Weights of a small audio captioner.
Model: decoder width 256, decoder layers 8, decoder norm layernorm.
Rows from block 3 of the audio encoder, named by matrix and row number. Rows with one number belong to one attention dimension. Each number is 128 + 32 x the weight over the matrix's rms, rounded and kept within 0 to 255. All counts start at 0. Numbers have three digits each.
# q: attention query, key and value (stacked) (encoder.blocks.3.attn.qkv.weight, 432x160, the q third), inputs 0-79
# k: attention query, key and value (stacked) (encoder.blocks.3.attn.qkv.weight, 432x160, the k third), inputs 0-79
q.11:124215126130132130059163109120137077103152136108178098118131109138113150130080111124018143110199138157140102102174094138162117045127164144106184116122143094125151172183180114112102174132146082170217092167160135106122072102119140114118114144
q.12:163145155102140141140128165142183125125114148135134194139120104078161097105136089145097097106104175135108123109084076106132181065139110110091111116081076130139170149138162116081136120116125089171106128177134123139115161112152107183088109083
q.13:124129091090126136193147143175149122119060068121071195122090134075196176158094174118087098164114122098095143156094177151151147150173069088112139102080141121126123150083119138101164102153094124172135112089170117115098166151110154103188101053
q.14:055133087077151115103107047115154082121073154134111137118100065183122164131105118112100079091131184173113079096131120129144119152186158098105079097110020179175132100179152134235089120149118179127141090110117132103115116121127115145125157087
q.15:115136110147144164082124188091083100110119117135133152150136122143137148123130128147183110116101120087155133072158158116190087169120107136132144121129125167155094118137092123094152122113154079082162081170148166141138126140179122140133141132
q.16:186128199155124188115132080155117085186077115138173139125157154094095099151043103069160101100107051139141182131085145124092081147114134117133155173160185069088147124121062160145169150075107192081111161130117147120167044189137138124107073220
q.17:151141125150159100139102144110088061174209129136118164119186113129161175110161143211147095132104119132121103120131191072121109144058120128113104194154138148149148203129103178130148133100133107111121090144109150140137100100138107124145110127
q.18:141142154116180113128103125075083114161117122121166139067182126107144158095130088201086124146099142138160092110150158141132108146076137122132093156164131151212103144154125120134134156126126112059184121147132152082128131162088084104178154124
q.19:123141138169096156093161118180129127173165156145129155185171116148065068025113110104139036113113134134126139080119155100126189103198151167091149135116142069105161112065203107159126086136147186116108148119088120127157074131213118131124149085
q.20:085120148127117152130107146118114125179115130206105149175161122141169197083152127137144111143051142111124094139174081167154109158099109161083127082166153160187119096103161139115134089089154122142153119033176150111108176125101065134145142118
q.21:135168079102049140100125145060084105069137194114139114109140148095133160062097166171173154123109161118102128115177170105159108134141152178119138069145116148099114127171186101088128147152148127138160090091145128156120167121104156119122162137
q.22:106150117086113079144177088202106179110157166087107096139153126152089022149111162143153104110096178150091132130142124117069132101147097138128054184055147141160089174053168183145110180155110091192079112130122134160207113128099189085117133116
q.23:067112104123099154128056108136195122170171151200155161138234113103154137135089091182081085128132170146087108133147123107105069123105038099126092119090111109144138110180118145153174122118190112083066133086121131148126185153125111117105144146
q.24:131101088123127114128112152110154139154124152145104131200178119141136154106180138133094079097143175084167088079095133095115153158124133124110140122109140138152131134125097151159120090112107100158120139156087096139129094061148087139084106096
q.25:124110194071072160112136092194163129103125087163121132160160145088103110143078132087057109146131161098080127172079128162041131083111157153052198111097255029112102096105102162149150127155139100120102144158096149124101221153115155158110116131
q.26:148134081156164103079157119077142144109120164104144092050112186149095138148118108084165232166160153119166126072130176136154076066145157149203146116145088102082154153192095120137084153121119147022190126143070132139149088163183150160102160134
q.27:193115152161179129122099109126209119109140131107127111064102167110134183147129118093102162114202082190178128121092178102188025111144177088148134097207143121082170178238087130197059129147154177045194180170106099092078160193173158171099110133
q.28:140125160145133124101179110085127155149064094170164152100112183100088173127103133085145116135112128134187119157141149110124106166097155146126159065131192111125136086123091161094170099104100164108148179091130134094119111173110123138128097196
q.29:136082091128123163133079108114179063144113135173180116104080183083166141183151056076088212155175094118105151179098164167171055111153104138114178082116136087086186106193089101145080163084154160101180142096141109136102155175110145150065151151
q.30:121140057113121092092113137073188172126137093087054096209108154157160124086086160148090201128172093125172107111126162160127044129097061166155139156146180141198078071127062156161083131172126064104176094168136087111109148131187198146106118214
q.31:112179123083114093169074121108068118101177175083137133159122077145099070091087135185177158132112123124055129170199133085077238113092116149098066151118158122122156160070155170159068150117115140120085071090172173099164116096106178081153134150
q.32:177108154124137173112144232101085175129118144043098129125178122080133082113164153112095125140075124145135147112123122140119224105106154122124095148127130120117085122038143161076096100112128122159073095193176157150111142132127111147158142107
q.33:140075132170164072204110143171122181104125164098080152098100103091099174234162166129134124133109135103113143177085106068110178173117160126104119077109156131094138120113136171153096131139117142176034109141101102133116113125058149141128121076
q.34:117123147206186065110172162122105126116168182127039088150070175150159180159231155121121118196184071168181105133155132087182133156118160113096145143222155135126164153089148132165069141142130062179081172126102087131049113141177125176088174080
q.35:075160095086137071134137160116168139119118158102094134198104156152155046099150147148162159186129133154097092082112203150125144100095087111118090160139084131172126170117097165203065173161107102074135082158128142142131147138198156177104171053
q.36:162117084143168145126074190051037121110185111085129040089111123130106161111126166186035161155090092100115196209154202099111129169106154192136120152071128117137099160097130133112085125166171142151149114155135181131158095108021136078169121130
q.37:175097164165080097067094113055057128146171104087180113118112131104037105171092109180170111161178083183103104098085149149176112145093180102167080100127060118046132068191143103140151127129201165112122126142114213146093146229112143148144128113
q.38:142172116106133157149125093142136104151132129080125174077160101114145088117082121131100087100121173142172132097121134105155164126152159055150118190132122143144098184121134147139127117149094117120133089180142109139113070092129115032144089105
q.39:098119177087128155176147132218156089161120083093075153203170132173156114118114133102133102143080137089106114093108144144125089140139124119060117131171160142145117156124091128154127144112082106142183139129123149148130201166151109138142108127
q.40:188181059114131080114149090103196206104123095095117162106108083135104092108105127140167162116202193071110075084126116148084135112141171147207158081078100146113146100213095156099197120149137162063195124142087136137174161108143166180152102103
q.41:128151097163109127078165118151118110126105130111120085129095132161112107139086143135104142097159127145141151086150132155154078130148154114187134117161089117069113119109168107103094126149150129171244148112125169120141084128115154091109134122
q.42:148162139192131079083197133106125208067073132067110111089050166119126143176128183086128177156161080137170125168111157129129142138139164159142076081172130139108139102142146127107080166168132124195102165098165131114101107171115179144137115108
q.43:181123162103163192159110115097107117117158159111148054028176145117145136109152098182088171148105112153120180144168120143144118083153140141150161168172116097134128204143154080146122161110117126085137101130144131147112100102114089084149126166
q.44:104160095160112144146131147153144131139119127146133134142086141110127135209091123077147117110126143096124138097127092098135093122129116130135188144102147114123126085100149133131120150086103110189118179129131102162138107136094160124060150121
q.45:161187134119113158093145100054062153132147133116142157040141126099101170101053134127113082089150107193217140106158134101144114119136195156145139138161129169187103112158188152130134122131134174141187124170177119077133105120069119104124094142
q.46:165157116166106131116124188094138127163140165135145177118159138111168201119126123132126112156074139105143127101133123100157116120119138159138120091123075152137151135190121150096160114095175094091159066121147156125105119106119106181155119119
q.47:104113201092134163090165043149138081132158135120088174145129133149120101129137136098149124149123124172111106151105086173106129166130167089103129144195115129131153166132132174160129133158108149119134128091115165134096170150141150145119130124
q.48:145122122158145131129166079208151162134119139120106177149143102100171090154154112181054069196109166095056103131169150154102210131096137165095165110133103148142106196154119130123114155135098161155142137181142102122095084137114128081142091142
q.49:130122117120106132114084168163134085107131085100149135071155124149117168161150078084139103130117154131125110197083130103141088143112161117136106134142157131111110089122126187135133121142132141106122113086097160078141127161216133104114184121
q.50:150184195091138104078095148122063086172084177095158146146179134146095208148077176163177117091109128150144148146164144096119101119082167029102152133185117102143099109124200103180093124153126121112112046062057124129157135150118037171113107094
q.51:174096222119066086108164070116155156176156129135203188041158094095150093157148087117092092146091137144050119113130108160081150126107161120152142137067138100210160141171078076172116126102143110118137151196114087159166137146115150137131128106
q.52:208110115103123105118082081119119119176166111145145117154126146082080173187155167130151149127112068104195144151107162152124146115122153128086124150146140086128094116159132180176137139142131074120172145182169143128112101145100163140074139141
q.53:070136081132108100170131161155061116116051114148175144141141178093158104096098126158147149106125131064190116104088087089147119131123051147120118087142070191133102130167198059155115187118114169121137079127159171135090137130154061169090148125
q.54:157163134193160145127151101115194131138093139102133124106118121151177046143137161106125147121142120185091193101193143114168151139134140095111104130114113097143196103082062077157107125087162155160068136144124143179170131080050140126129095158
q.55:182119083130116139110107132158142139184132106125137126084083114117174113164136163108131114123090089133081143112135171150123091107106166117101119141158157109138169088077115138178092117140148128097126106107133121101152099122096143114149122090
q.56:147178138135089074093148133111059119159106157095040148120100169076174115136148123124115112115129111123157081153136119072191086155177078072192156124139133171135238137105128132137153141113092190132100092164159170115179177124088115094116116070
q.57:101152172170147154148097159108088119069146144095041127104118102168158168126164144099090155153131154151177123179123086086204124167134097163210146133071141147151171129122063094092122155117123177140128143107171115155082186092099129042093100106
q.58:038124164155113138077137130130122132122141142145145125144168148127136139119080169161110112139193134090142087096141127136111155117127139125124139105145107107116118140184095110104143071116128130116142166153106115118114191142168135116147111101
q.59:137128107093109093191092089107205156097138125183175083121112165092046167109124143190118145087113121096217086154138137142161155132130168129116126177168165149093073084164097209096136133121083146165159133097097092136058147113134164154084112225
q.60:132162078124187089072118094140151072089089073107109091175121110135099168138118144137117165107141141159155115146117143101178144170132161185115090114139125110104116067120144075124166133142173132060169104127100124130053103150177181125156164161
q.61:160166136151125149136158077109089156175129182103071078166111148154045167171146113151125158155154081148124138105107083102080146132102123038127148155142115128068076166153158137129108087143191081147104163086114120116095150155099050151156104104
q.62:182161118125135179136102096108211147097105135125100144142142111179127147155126163130127147127178123144119096134180172077137197159161130128081127136131135087131138138088104134138161108129145123109166131089089107066083098106137175163141155156
q.63:149095138113133105079194090132171064150138137093165093117151130090137175181126151104044121080138157250095155123129171123124182114141121174091106116151185078183062170094171115129104154136114131099186178160113025121040103110103188117152101098
q.64:149142221083096115110116064071157099151138081130115222125175069137098130124161110090154182104127182109104144167186098082160085131058110148167177187116090112228169106167139139205127164103159107132131107083122095128182124088074096112099059119
q.65:142159123106121098140102161162144124196119128118091140167175204167128134163129125156102122140145069114200140131138117073100204161119150042123115110113104099130112137104076190103090083121116159153076141082087166092138134139129116149122094118
q.66:130147163170137147106109184116080077151171103113106117089184129156093175126114121111106165094114152129166130108118110154092068090148144152093123108116170104134140101131139124103145158175146098139139164137102093150150147143116118110154135136
q.67:060122142180149126073106149133149145108132131199148165116134117146161156105118102174083136101130115138148104113184089103109148117100118107113139127093079127160166148101124086099099149107144154114086170110114098152081137098153128165182134150
q.68:199095105108211104122168085142128133163144042098147112168083121098128126173157153058089113168184095183101191146118152129152208158138121176032130071138136121164066135174169083201077139109163117144176162203156158075089073133132146127138120075
q.69:171151130131109105110145112147100089117103122096154124107135146146128103139114102117111141160147136116105120146134140094141132138123141118152147107157159161137071095127143135152104165161165142120089082120103143117112111141114126151105116140
q.70:077170113133108116107110158141100137101141131170129181130163117151128155145108079169142151128148107118108102103157083117123106131125113128143142132170104107100203210145120076117193108123126119113138089115171140078115118136124086161192143134
q.71:081125143084115106123113170091080111172132134119109124139139185084107143175181168160162147108134134084193039109116131121150121131153102099136108137185142124123146133156125189133162139149117115167138127088117125130144161140151095113115143123
q.72:114186138091164105068114114117111119104160117123103097138109096137092174127139134103108150110161105184162127166135099066206091139147145155157150146155153123149150099134137127132160132158160116071144116131120151148086173143164149098169142141
q.73:072095117096050098136113138118107057142123129114134148164138172105123080136155108099154142141144153097125115111117121050106139138129049171236127116049141111117075121150163174123169137164171125106122137098111121125163137147150116065129151200
q.74:163089137159173119137109143137115113110133107118120109145116140114103116088155062154095120130112161141122162122104142137073168165147184101081167068106141203141067066107156134117099192126130163157103117129067138124097091147150129149114136146
q.75:131179175072079146105158076096058127101124148111111110126171164150084158114144127128121193080102106113117106123165076066168000193107101071147135155164159151126127099113117168156106159147187155124086051052078109136159073112093103149050126178
q.76:146071142060143182143166097134092127119107165144160091099153101151118102133115130139165069160142130028072059140087135170158141149140092138119148109140119202154106143167112135160164185140108128187145084087125135115143187129211123186149130128
q.77:151120178097149137111126087117141124128125130065109124142116068125180122125138146135109166136108107154125130189156119133173141144099117141196128159114112158129188127132076094137115103091108116144128090091146130155135164142185087108127083126
q.78:188190119159117091167126140134075151129081125088136122151075140119108155128101124109135188141105120144104113185084130127167112120099164055131097141144124142069130136179128069165049088146151104110114079150153207164155134169125090149048145088
q.79:187164145095133143096085054152067111141084124087168139203130173164141151071075135110119174143146132095140157131188173082071110138150100107148126141157100119138038109139155132145099106159175149080105092098120136151121045150095121167068081136
q.80:099124171087179089098192063152124125122119150131159153152149102101157140043141177133092108127093141170193154116119136162093082123163114178118139126194071122144056165126145104140111079124084086124167171255148125119105107168119148127124103101
q.81:119148122116144069102086141111132099147144130109137117151138143136046171162178105135156147138132101166197101153139160135143048138192146092153152143146123083123112111119130187099184062163139071103095164156100181149152150190166132154126127156
q.82:158144084131151078086121096104106104174115118113175100066107169110092090146154129111136157141187102162201117090142100074151139110110101140134131121167166115127097160158151115180105113108148098095143176171174108133097117143072109144152151139
q.83:179183118198116083080108150117134120053155102091064093087095109115084179170131120191073203160199079214172114138110132136114075224162194152218128112160199143069128047187052141145067109126163185090115127144061090089082135135112073111154090175
q.84:125098170072103119146133073154207098139147147101112107194153133134113104172088201116084163127144101110082089116105156162098138159133143097090119109140166069134161088130067140118144076117078124189176108104086088142166136131167164073076106131
q.85:018131187174194106131161149154139143086137135119134174175095139160165120075159110175113098122128213141060070090126133198154084088154106119108134113146077119148174169106148123110150111158139112130116164156116144144127097141100115133157156180
q.86:108155077184164135161131159128119133120132087093109129095102109146175086124134124129137118123077142114155117140134129147190144110085087193185077117085100186167159169115114069106126169123157152117116134142158159141125159112118095058109160164
q.87:113171108159144091122158094145128138208037089121097136139138186147108067118156078099136077167190172137082161124100100046143165176138076085115127083131065167152110163169197120173107101125126173109137164129154141101132141128123098181196109106
q.88:127166131045086201150101140166090086211115179112092099115157125084082103151088176104250127100097108132094191125033053097089088158097148136165147116060123108112080080086153175161089104154148078117099075134129090163182109151133082120086157158
q.89:075153159157128120149143102146152143096105145146143129134145119161098129055142066114095119141145193160110192097130087070080121182136134134173158152079130143124125082201177014104173128112171175104173121117091081182076107104118116129154145168
q.90:141126096144071167114210108125177163116121142199125143076109094146163075132115098082079117140194136149089152080148155121116124123154080181102135113114129118151178138104119105143133180126125123112135134180147081097131126071131179188181075120
k.11:079156114087076128082146125123120092123182096146129142124104106117114180172102121142188119105148150157123147170139116105143106132233184153107101092080086120110094078040117084129120063193093101147160121137119100187034179113113135183130152098
k.12:126173143136126205125155153140100123133144122079081124186079091101172124176140148201129133129127195163153097148152114149124164114158116125090155132090111149152109123130169067109122098168111065129134083174144156161077163079142144135120141124
k.13:077159167091159115176105071170068151063188110139204165116128086107066140165175155188055168176099136144075075063142127169074155143132161119134117126150162196102113145113091114138099179128109168118113116116174110112115072095131088088169063139
k.14:145162146069049156155107087069074118202126177158127150020134155152118108137127082128114140134116158174146140102045129189111102189186108102117066195147072190156138123117131071156082080135116196115119156148189174152114102083095111131131082079
k.15:139112134152096117169146150142154134114147136097133153112140106102121185088120156088125069136090091099133174148136115078134137196102158137152100103149135135138111121097131161167105170067154149083079143121118126145131137147109156140121174150
k.16:129104180159152191080110196203104141172107094136120152141105115112104105130154133053150129168127084153208144081116085107136080093082119142107182085132128094151132133132136156126235182104113151173080195128138074127197155137174096121133125175
k.17:143149126140104085181138127096152153148138136137156179078080122054125132101151127127134086142133122109094138132153163037131171144123150147152095144083157178161131149146137163174132140083114210122113119117123140162119123092119095139137132095
k.18:132145105116120102153114150143040178121102141188146155105150150168171157093180153106139107122148110074092160144104148087106093148200171161096141106102098161147177071101154130138170095117103173134134105141141150157184162110101112151144107056
k.19:169113144127122132120155125089255085192115132127193083162075148088169058149090076107137146141117108162173078170134033183099075055097102143077147151121083092113124133141075138067137142128157137164099095148070169126163120110186118130168138133
k.20:073126163096123098164136111099128134184099164181122156142167085088177136104120150072156131080159120095105130192097149138063130164144115163128152162150060080136175103073116162200114131107128117088159115132159070136068103130151087172119163111
k.21:119128133087050096099148101111112158138098112173104142093182148148133159145071136098121119108082162157111173191130157111149058188132141128143133131135171188105112031122127210173078109119195148135066024090139132155159137146111113147112141142
k.22:173116118134080103162117085086192137114136116157161058126082076145090110110157137153108086195125095136067056142197123154049128109076144189127142128126162115113077134172098142093141151145136104189165117138149157120104170118156197093134137092
k.23:103105116129124190155119132153112126170113140183148178178172111123171089093126144113074076122089139115147047122064129050143120095161096132103135135129128111130154162100150128170141126081149150137126109167160114160135124107123184104125153136
k.24:171103106158176194173170152093113090113147126126121165108104120134156098138138129128081120171105142107141178102133168146162135166125101138138117158127128133130127115129143138085116111165154170153109089155128148128069182094094094128156165114
k.25:088103171161076123057206121157148120101114179128107204238133142113215128145104110098128113157092154155162119110163113169153201091136067179054134062120110092112131124136105126086183172154131119166127150137182160161088119126183109028122159181
k.26:145159132135128092074114124151141137118149118124137136082160141175103175140083169134159145164083097173122187162114081052155081140177159101144061145144142138159077076124152102091086137116173163122031128110099136168165083110097126173137092121
k.27:064190135069108151070108170147099174140167124050111181093176193081118137123081116163095187133134158121205164125089102027191113131160098101169120139112167133142129112164142111108107108109124203091062152113071097171163128139138067084088118193
k.28:113119167169206130107153157169083140149107095118117168132156133136119139157093130076154124131095067124107157133111150121110070134126160117145180124173102082165107107097117144118216163120155118121144159098122124130121135181150074111154155135
k.29:067155189134139193005093146153113130111141162141114139123157124143108112208081129132142198099105164167165102092093136060194131085163147116108166121122120142137151148097136098169133151127145137087105195176075042149136095111202099125102063136
k.30:092035138129118121088128170096187117063201124102173199145163142134089192102102115078080125143112085160164216151108161120146206154128145106147099076098102125155104142101144146141102155122137146077159203204124056102047139158131186096042183063
k.31:141142076173058070145135098094158132191103127138179115134116159137158108119128155116126054093202097155043023134159079140130128113060112137155121092113129151137139221158060175145139108096155061185165140147163188119147125136133217156091115105
k.32:142126105142123190159140172147129137145146106154080130152076088147183127156151137090094143164238118120134144161119130104143130210102095170091123118097098106128136107161145130078120077206150069162071098173199106072088107046114132133164184083
k.33:205179127147147151162081116131110160178128165121102166098101178103133084146156139141146133143166152132127101085135131117158128131052080095185105136163155137089120198233138097100117066137125143171124093118117169120138111092087083091135101127
k.34:155146138146138036162149136106230148109172176122084174129124160163140158111111117111177128104128108125098198152150134104167200146067117128192084133109127074153097142139097137112114090107164135139092096071086160127097131129141077110153153075
k.35:138121124160059104138129164063195121101174156078163141146114120156142209125148134170082095138115117155090115132121099131145183155149153182139042122081140153171121128133132123099083156098157160133096198151170112135154128049099176129094155067
k.36:182169042099071135133105125107123214112134127218134127049056154134149185118120081084134109091215149108117107133141155113110105161128213177141086082064146153090148112173164134146131101143170197146140128136112151084110123092128104177139073103
k.37:086119076117102142091061149170114137229121107116111117149163146161107135117152146116088097121128139172161143075042105105177129145098100133110121151109149111105124096108209175149125108137171130076035192108131161172127058132077120154134059162
k.38:144137075135131215201123149143098088127127091097130118116078139130120171137178138091112129178136092108140118105133099127165095151142090135073106109133162168143137088136120105074125079179084166178066108079156146168157153112075155133109139104
k.39:109090175089110121120137128132135125094104146087162174142127098113161138092196155150105133180142112147136168144125144141083175150153145167108125111101141097150131121096088128132146144112089119129156194130125095132085163122168095116104137134
k.40:140120109148199098099152076118060103151147113078174118101161186127081157191112126163124184161075178142118144110122116153103099102186139127150106164192106206112117135131150136067096151096135170101125095164134164103124107109059131149087125137
k.41:115126120048120107120103084122155109131159146179147087094113110141081181117119111127151174151123100152162173133117114132080091162170163136068093128129116118095097066094142144133090081148135146101098116079165125126063085148109089162158134146
k.42:166151164111089117104052098152095155160181115124113131152161197224063200132106141177128198126145096143085192181118092147110110171093140083164125111136135096122058118107122150093127083178160088124120062098123152110156129160139139088148133089
k.43:085177105073113100120137096142049155100064122154125098162165092144177122084148146143129123109165155079145132139167116134106087083180110142145169103079120107097187116170154126136122113130094132139149088080121101123176154143160146151111080115
k.44:226143216195124146107091136161201105113141192123063158142089099115117138158101157108214105148076126152118158092163107099193123082085138106129097111219148138133075114121117094133136107150100084184089151101125109163124144163124093134084127153
k.45:143149107125083146183088118130040155131110091079107141103155184146127173151121133104133201142127142088141131177148097128131057122111105126174140125135095167107120035122108148136135050197113176109111076080133191138158142153119114133082133151
k.46:111160139111114153154108112124115155167158124158168152112129108110147128139113144147155143150108163129120149155122133096095114158100134134155125146127113170159123064105172131180086120129141159115060077156091118147118148094159101158132112128
k.47:090117158142088115137173113093150125151115143090076159144135141143153159060090114128135137127144123114117153152108155170111191149135073168106132160137134100148116091120075165140105153121171119128126158103147122122178115132157105085141174139
k.48:145199152087130116120122168086139130152139143137089068085113113138146173140093080170197098130140150076130161109135149128073068191119070092181137163083131149151136124138079172184113051127108109104119106125066145145160153144107144186093156114
k.49:145084112178184091152115126123123172107118165173139157193177133155143123110152161096118115108130130136151103097143142185165201135144102137072166100124113109119167106111141072078211086058158121110121130113165077088163061118123045090144087138
k.50:095060132144148224192160139119167117067095150194113142172050065130186107144158129117103080191172158124127120123084157155130129141135158170133108080140120171140152066143107124124160081093174149118154132094158091157085080113083147129159068165
k.51:104117134139122209180127162106139141142139139148112062081145092191156185115134141125172117109135104132081122106114151203073201115136187144109114071090138110116101128168066177122137139125136123110173108129129207118086156093088096170194165143
k.52:086122134127131129115101133108149098176117117106086096094145147121177183190160150117103107157097123118175086090120103125178138105097125099127163078085116096124123150124108125056124138132157123065176106158106174131151127151163173079142094147
k.53:089092170177140078143115103175089150060141161158097103130128075121077081151127120099131124127135147083104078140136110111132097102164135169161135129108149139134154057157145093139136085110177084124104176189107063144161128171117188142110109108
k.54:107179149129101127123143132146197088136138157178117126048117118164126149120096108109211131123150090130061200169138140134084073165089111159105117153108144136149116128191113130150149160100131169106114099138124187196082138104123162119145173166
k.55:095140112117129134146123202120151132114117118160111155104106142138180136095126093108094117126147127110103156166123136137123121142112114134160155136132148119132105138155155104095159106136135163141115099106115154094124104152157113097134122126
k.56:147146143156089180162188115139115189171150128177163124083162065125063154149125149102161154129102124117070179087086153132106148130170172120143136145130101157104175120123112118097107104152128149185141151156127124160121058081055174154128126085
k.57:137139097145133133080176066084147138135143119131075215154179075110088171161096154128134111147128063146120102075129177122109054139104135121097155158165109146110117158071095160164023191133131102158138128161133102092142118106090130162134151120
k.58:105126122142115110125134148149116123165151180073119172124140112151105123141092157188117138119150090136129136138110120153111154132115100103171124146123106093089112065112145136140110102099105110102151147110158158148106136192084102145126118119
k.59:121075105098073121107036108096161091134108145061102127197223202095125141100143169125117142128100104154218053123147036136163127086086104063103161102170146099153110162118111162137117118175122099056157119161147156181143119218216124048112084165
k.60:093125157094129069093116151126085122070124141103128178050144076131091136197063154131085198181079167154189159163167180159144056220148171165176058127139076189196151063061109115210109088070075130135067089123214112137131157162107078123119090129
k.61:128101088149153170083148116102142139176096075136129073215103134109113126161164137106134092128129144115210113124117096087134096087146120145190131145147148101178127176155106147149116123166079120149154142140123112104133060125169187142127146094
k.62:107122148118040169091139103081122102142138155129096159066158131160133123153162118062064108124115114184177098133156112146147059153128128123111085110143121165121182154123120154163091104119107116147133108137174134137129093102129062105142138084
k.63:112148151106123168095148112142085108131102107085105072119093057160132185151142193055097167099088120162134119111202131130086089194139173108111112141139050112111150128132082167127067097139162126195155081123168135088118143148105105079166157134
k.64:096095096076160144105172103112167125118131157218117180162134113097123156122125089146134050208153148107087083104084184171132108154125197143115134101176111174135128114136015188144101179113198124034153088187118128112130142067117115134123130163
k.65:153120138203109124160132115112181143146083153189108121195100111163118147151179123111185093126110104142188065124075090143169111080086061097159156146188230150150148140088137127099164097119153132140139135129165143157135086115103122091104120151
k.66:144111143120143177134107075134108162069114100095131144135092101141133126117179175116106076147132122194126132055149136099134191097113098128102061098161063166102103189135122130138043152126157102097185178143176159080095137115114121141137109031
k.67:086119138158137099120112141141142098093180144090114139189131120142066128145113134175161082126141129135088077153109120145093088138130124131156092144130138156160117091087079150201148145109110118133092118117126118141159159189109088128072146100
k.68:116179185113143083095148156165138094152157153161115071068144114187111158146168126085113131106139107130163140170163189170126077175201127112107159125056115035128170162148057117086148086097134127103119076086091158088214107113117171081134118160
k.69:121090144151159159135125095122129131095096142169116148136120064129109131134134128132129142138142123094159127118138131163094113135170138158126155126164132162163168084083116121115141081111130117098132161130147100141134086130144135110169085165
k.70:153122121156113151071137117167128108119162149128123143098054082138084096123133121149152092112075150082146076123081091135146112147158122116174090158133110158151122147117107120138111127119129118133161170191145155153095102137121139108057089072
k.71:138144121136097125111102147110121143150116102151104131161112139130115090143150125135088106140131136152144120080110121129183136081099114083141164083121132135091110135150131084119144109162121096137095155151108154114162133140126157152109108122
k.72:165104090141120118111133114160129070149179141107141174133149099117086136130158176153098147118111109130182134109142153168129139175165170112104139112126065113155110129093099119148073171128126128099109150120142128135143101124102103093111032131
k.73:176075170115160087131089066118065143116142082144166128220125156146125101167119159129153165138086147091149121100193162066105150140137136147180121086158119137089124129130163100108156158137101140078092166161072047121069171105124101188127124164
k.74:105150195111162146142109138099124165062079093136134109143162084141129107153152108142145103130170113151121135163164194160139167139163100143127105151123155160145157103045057158178135074085130060144074094047103083117185123122128131133139142124
k.75:148077075153137096088143053164137161000067130237124188134096118123134146096145083097101071181137143128157099106082149191116121093153193139072168092200168216154114160118082135164135077159151145135142208192198179109150101139207147111160071118
k.76:175124104102107100149159120174136149119128151110108138122158210099128102143082073170092148102140183113166101128057101171148158068147124075058073078147154142115128127128124176126162084195096102128106127101132158127174118170161114145143111144
k.77:155130127129121109145137137097120092158163120144114111139147175140113167154134098136162146172149126086164130134098170157159054141127151129134132109147155166133085149117088175139133160157084139153124090131099142164124155119122134135095146154
k.78:124090139156167153175109148110115160107125176171136106111118098140120142114183132096151130161182128105161165106099138201156088128171130171126169117093148105165120158168135046096166121042063143126170175147170121166119066126151225123185073146
k.79:112100103102183118181147090104105140053056128142137150117066129102169191149157077116090113204114098077144098088126142109160081080168167206145125116145162237157164047086143129123116056082161111115150182174171075131107145133157141127188086181
k.80:091138114122136105130150114101079095122079143057123059040115084127152143103089089160083174182129129107104133132139121109136133095160212160154162176134108154122187097108150155150117093152135185165161144114169151086179160099123126167178156104
k.81:162069128136121162107118119071156098156125143118147112145097112163142111173161148146091162167102141152163131095178104126209182098103108125115142095141105117162142164103190100088148193086082192107125144116088118184117113087145081120143090191
k.82:089109159171160140127069131148085053171167104117114094148119097159087125164137159107087182146111095134164154126154121124098111090161148135190147104096108103155102114141125100096169171186133163058130159154093143147133095127132174069142121121
k.83:092053177137089116105125147100159111063133094073124170130201110162084114105157208104134092152103025189198202156121171159047184178218217183123171215255131115122110189051094129144073175193111121122149111120162137174046047140124195080130069121
k.84:150134149097081156079140161116117176145111112140130139068092190193183126101126120115142083147139113131196143150095148190209118147100064083154160104179138143085088160169115114098106108127083167146187075134131207111098137164162127135129140102
k.85:157189130079081105084125104086130124138143192124168084086112106143070081148087123189103104140182155107032157156210139103076096162116088147133145175097085167115138145166154121186127119094077134141102172108103131135163208129151137189084142109
k.86:130135139126128069150076093148085100153206172143122125112156115114093142141080112148138189140109154122085163142160128092092088139098150134143117151107119115143105175149147117137113152162129130117107168164118085126095156155118129111104160123
k.87:132114172114126124117143158178125119145151133173169084147096030143047114124153078120125160120110174123154132203108154127119096113179145163168107155109199130163159091128165132141130076128145126091049153169096099148127108064058150124126156177
k.88:179121105106167089123119113235127105087095102197187151204118100076222073119140136115165108112183158131176090167136107085093149104095115131141121066177137157131110093203168092115095160158168143059120177170035071087000134076147139160139106187
k.89:106086159098130158069131084083124152058127071118121152136106065142122101111114120117107134101121130164144127142179118115109138171165176216139082145148153143139073121129126158213074120095150106119099112147136071147082155093089117183143140139
k.90:101148156110107184074155121163149112121197114119123105091108098145125130108145123110136094043122136130082113146135105153098120142171136112117093156140137083099124108156137162129072154138151125134125121129097168154139106119124119084123133095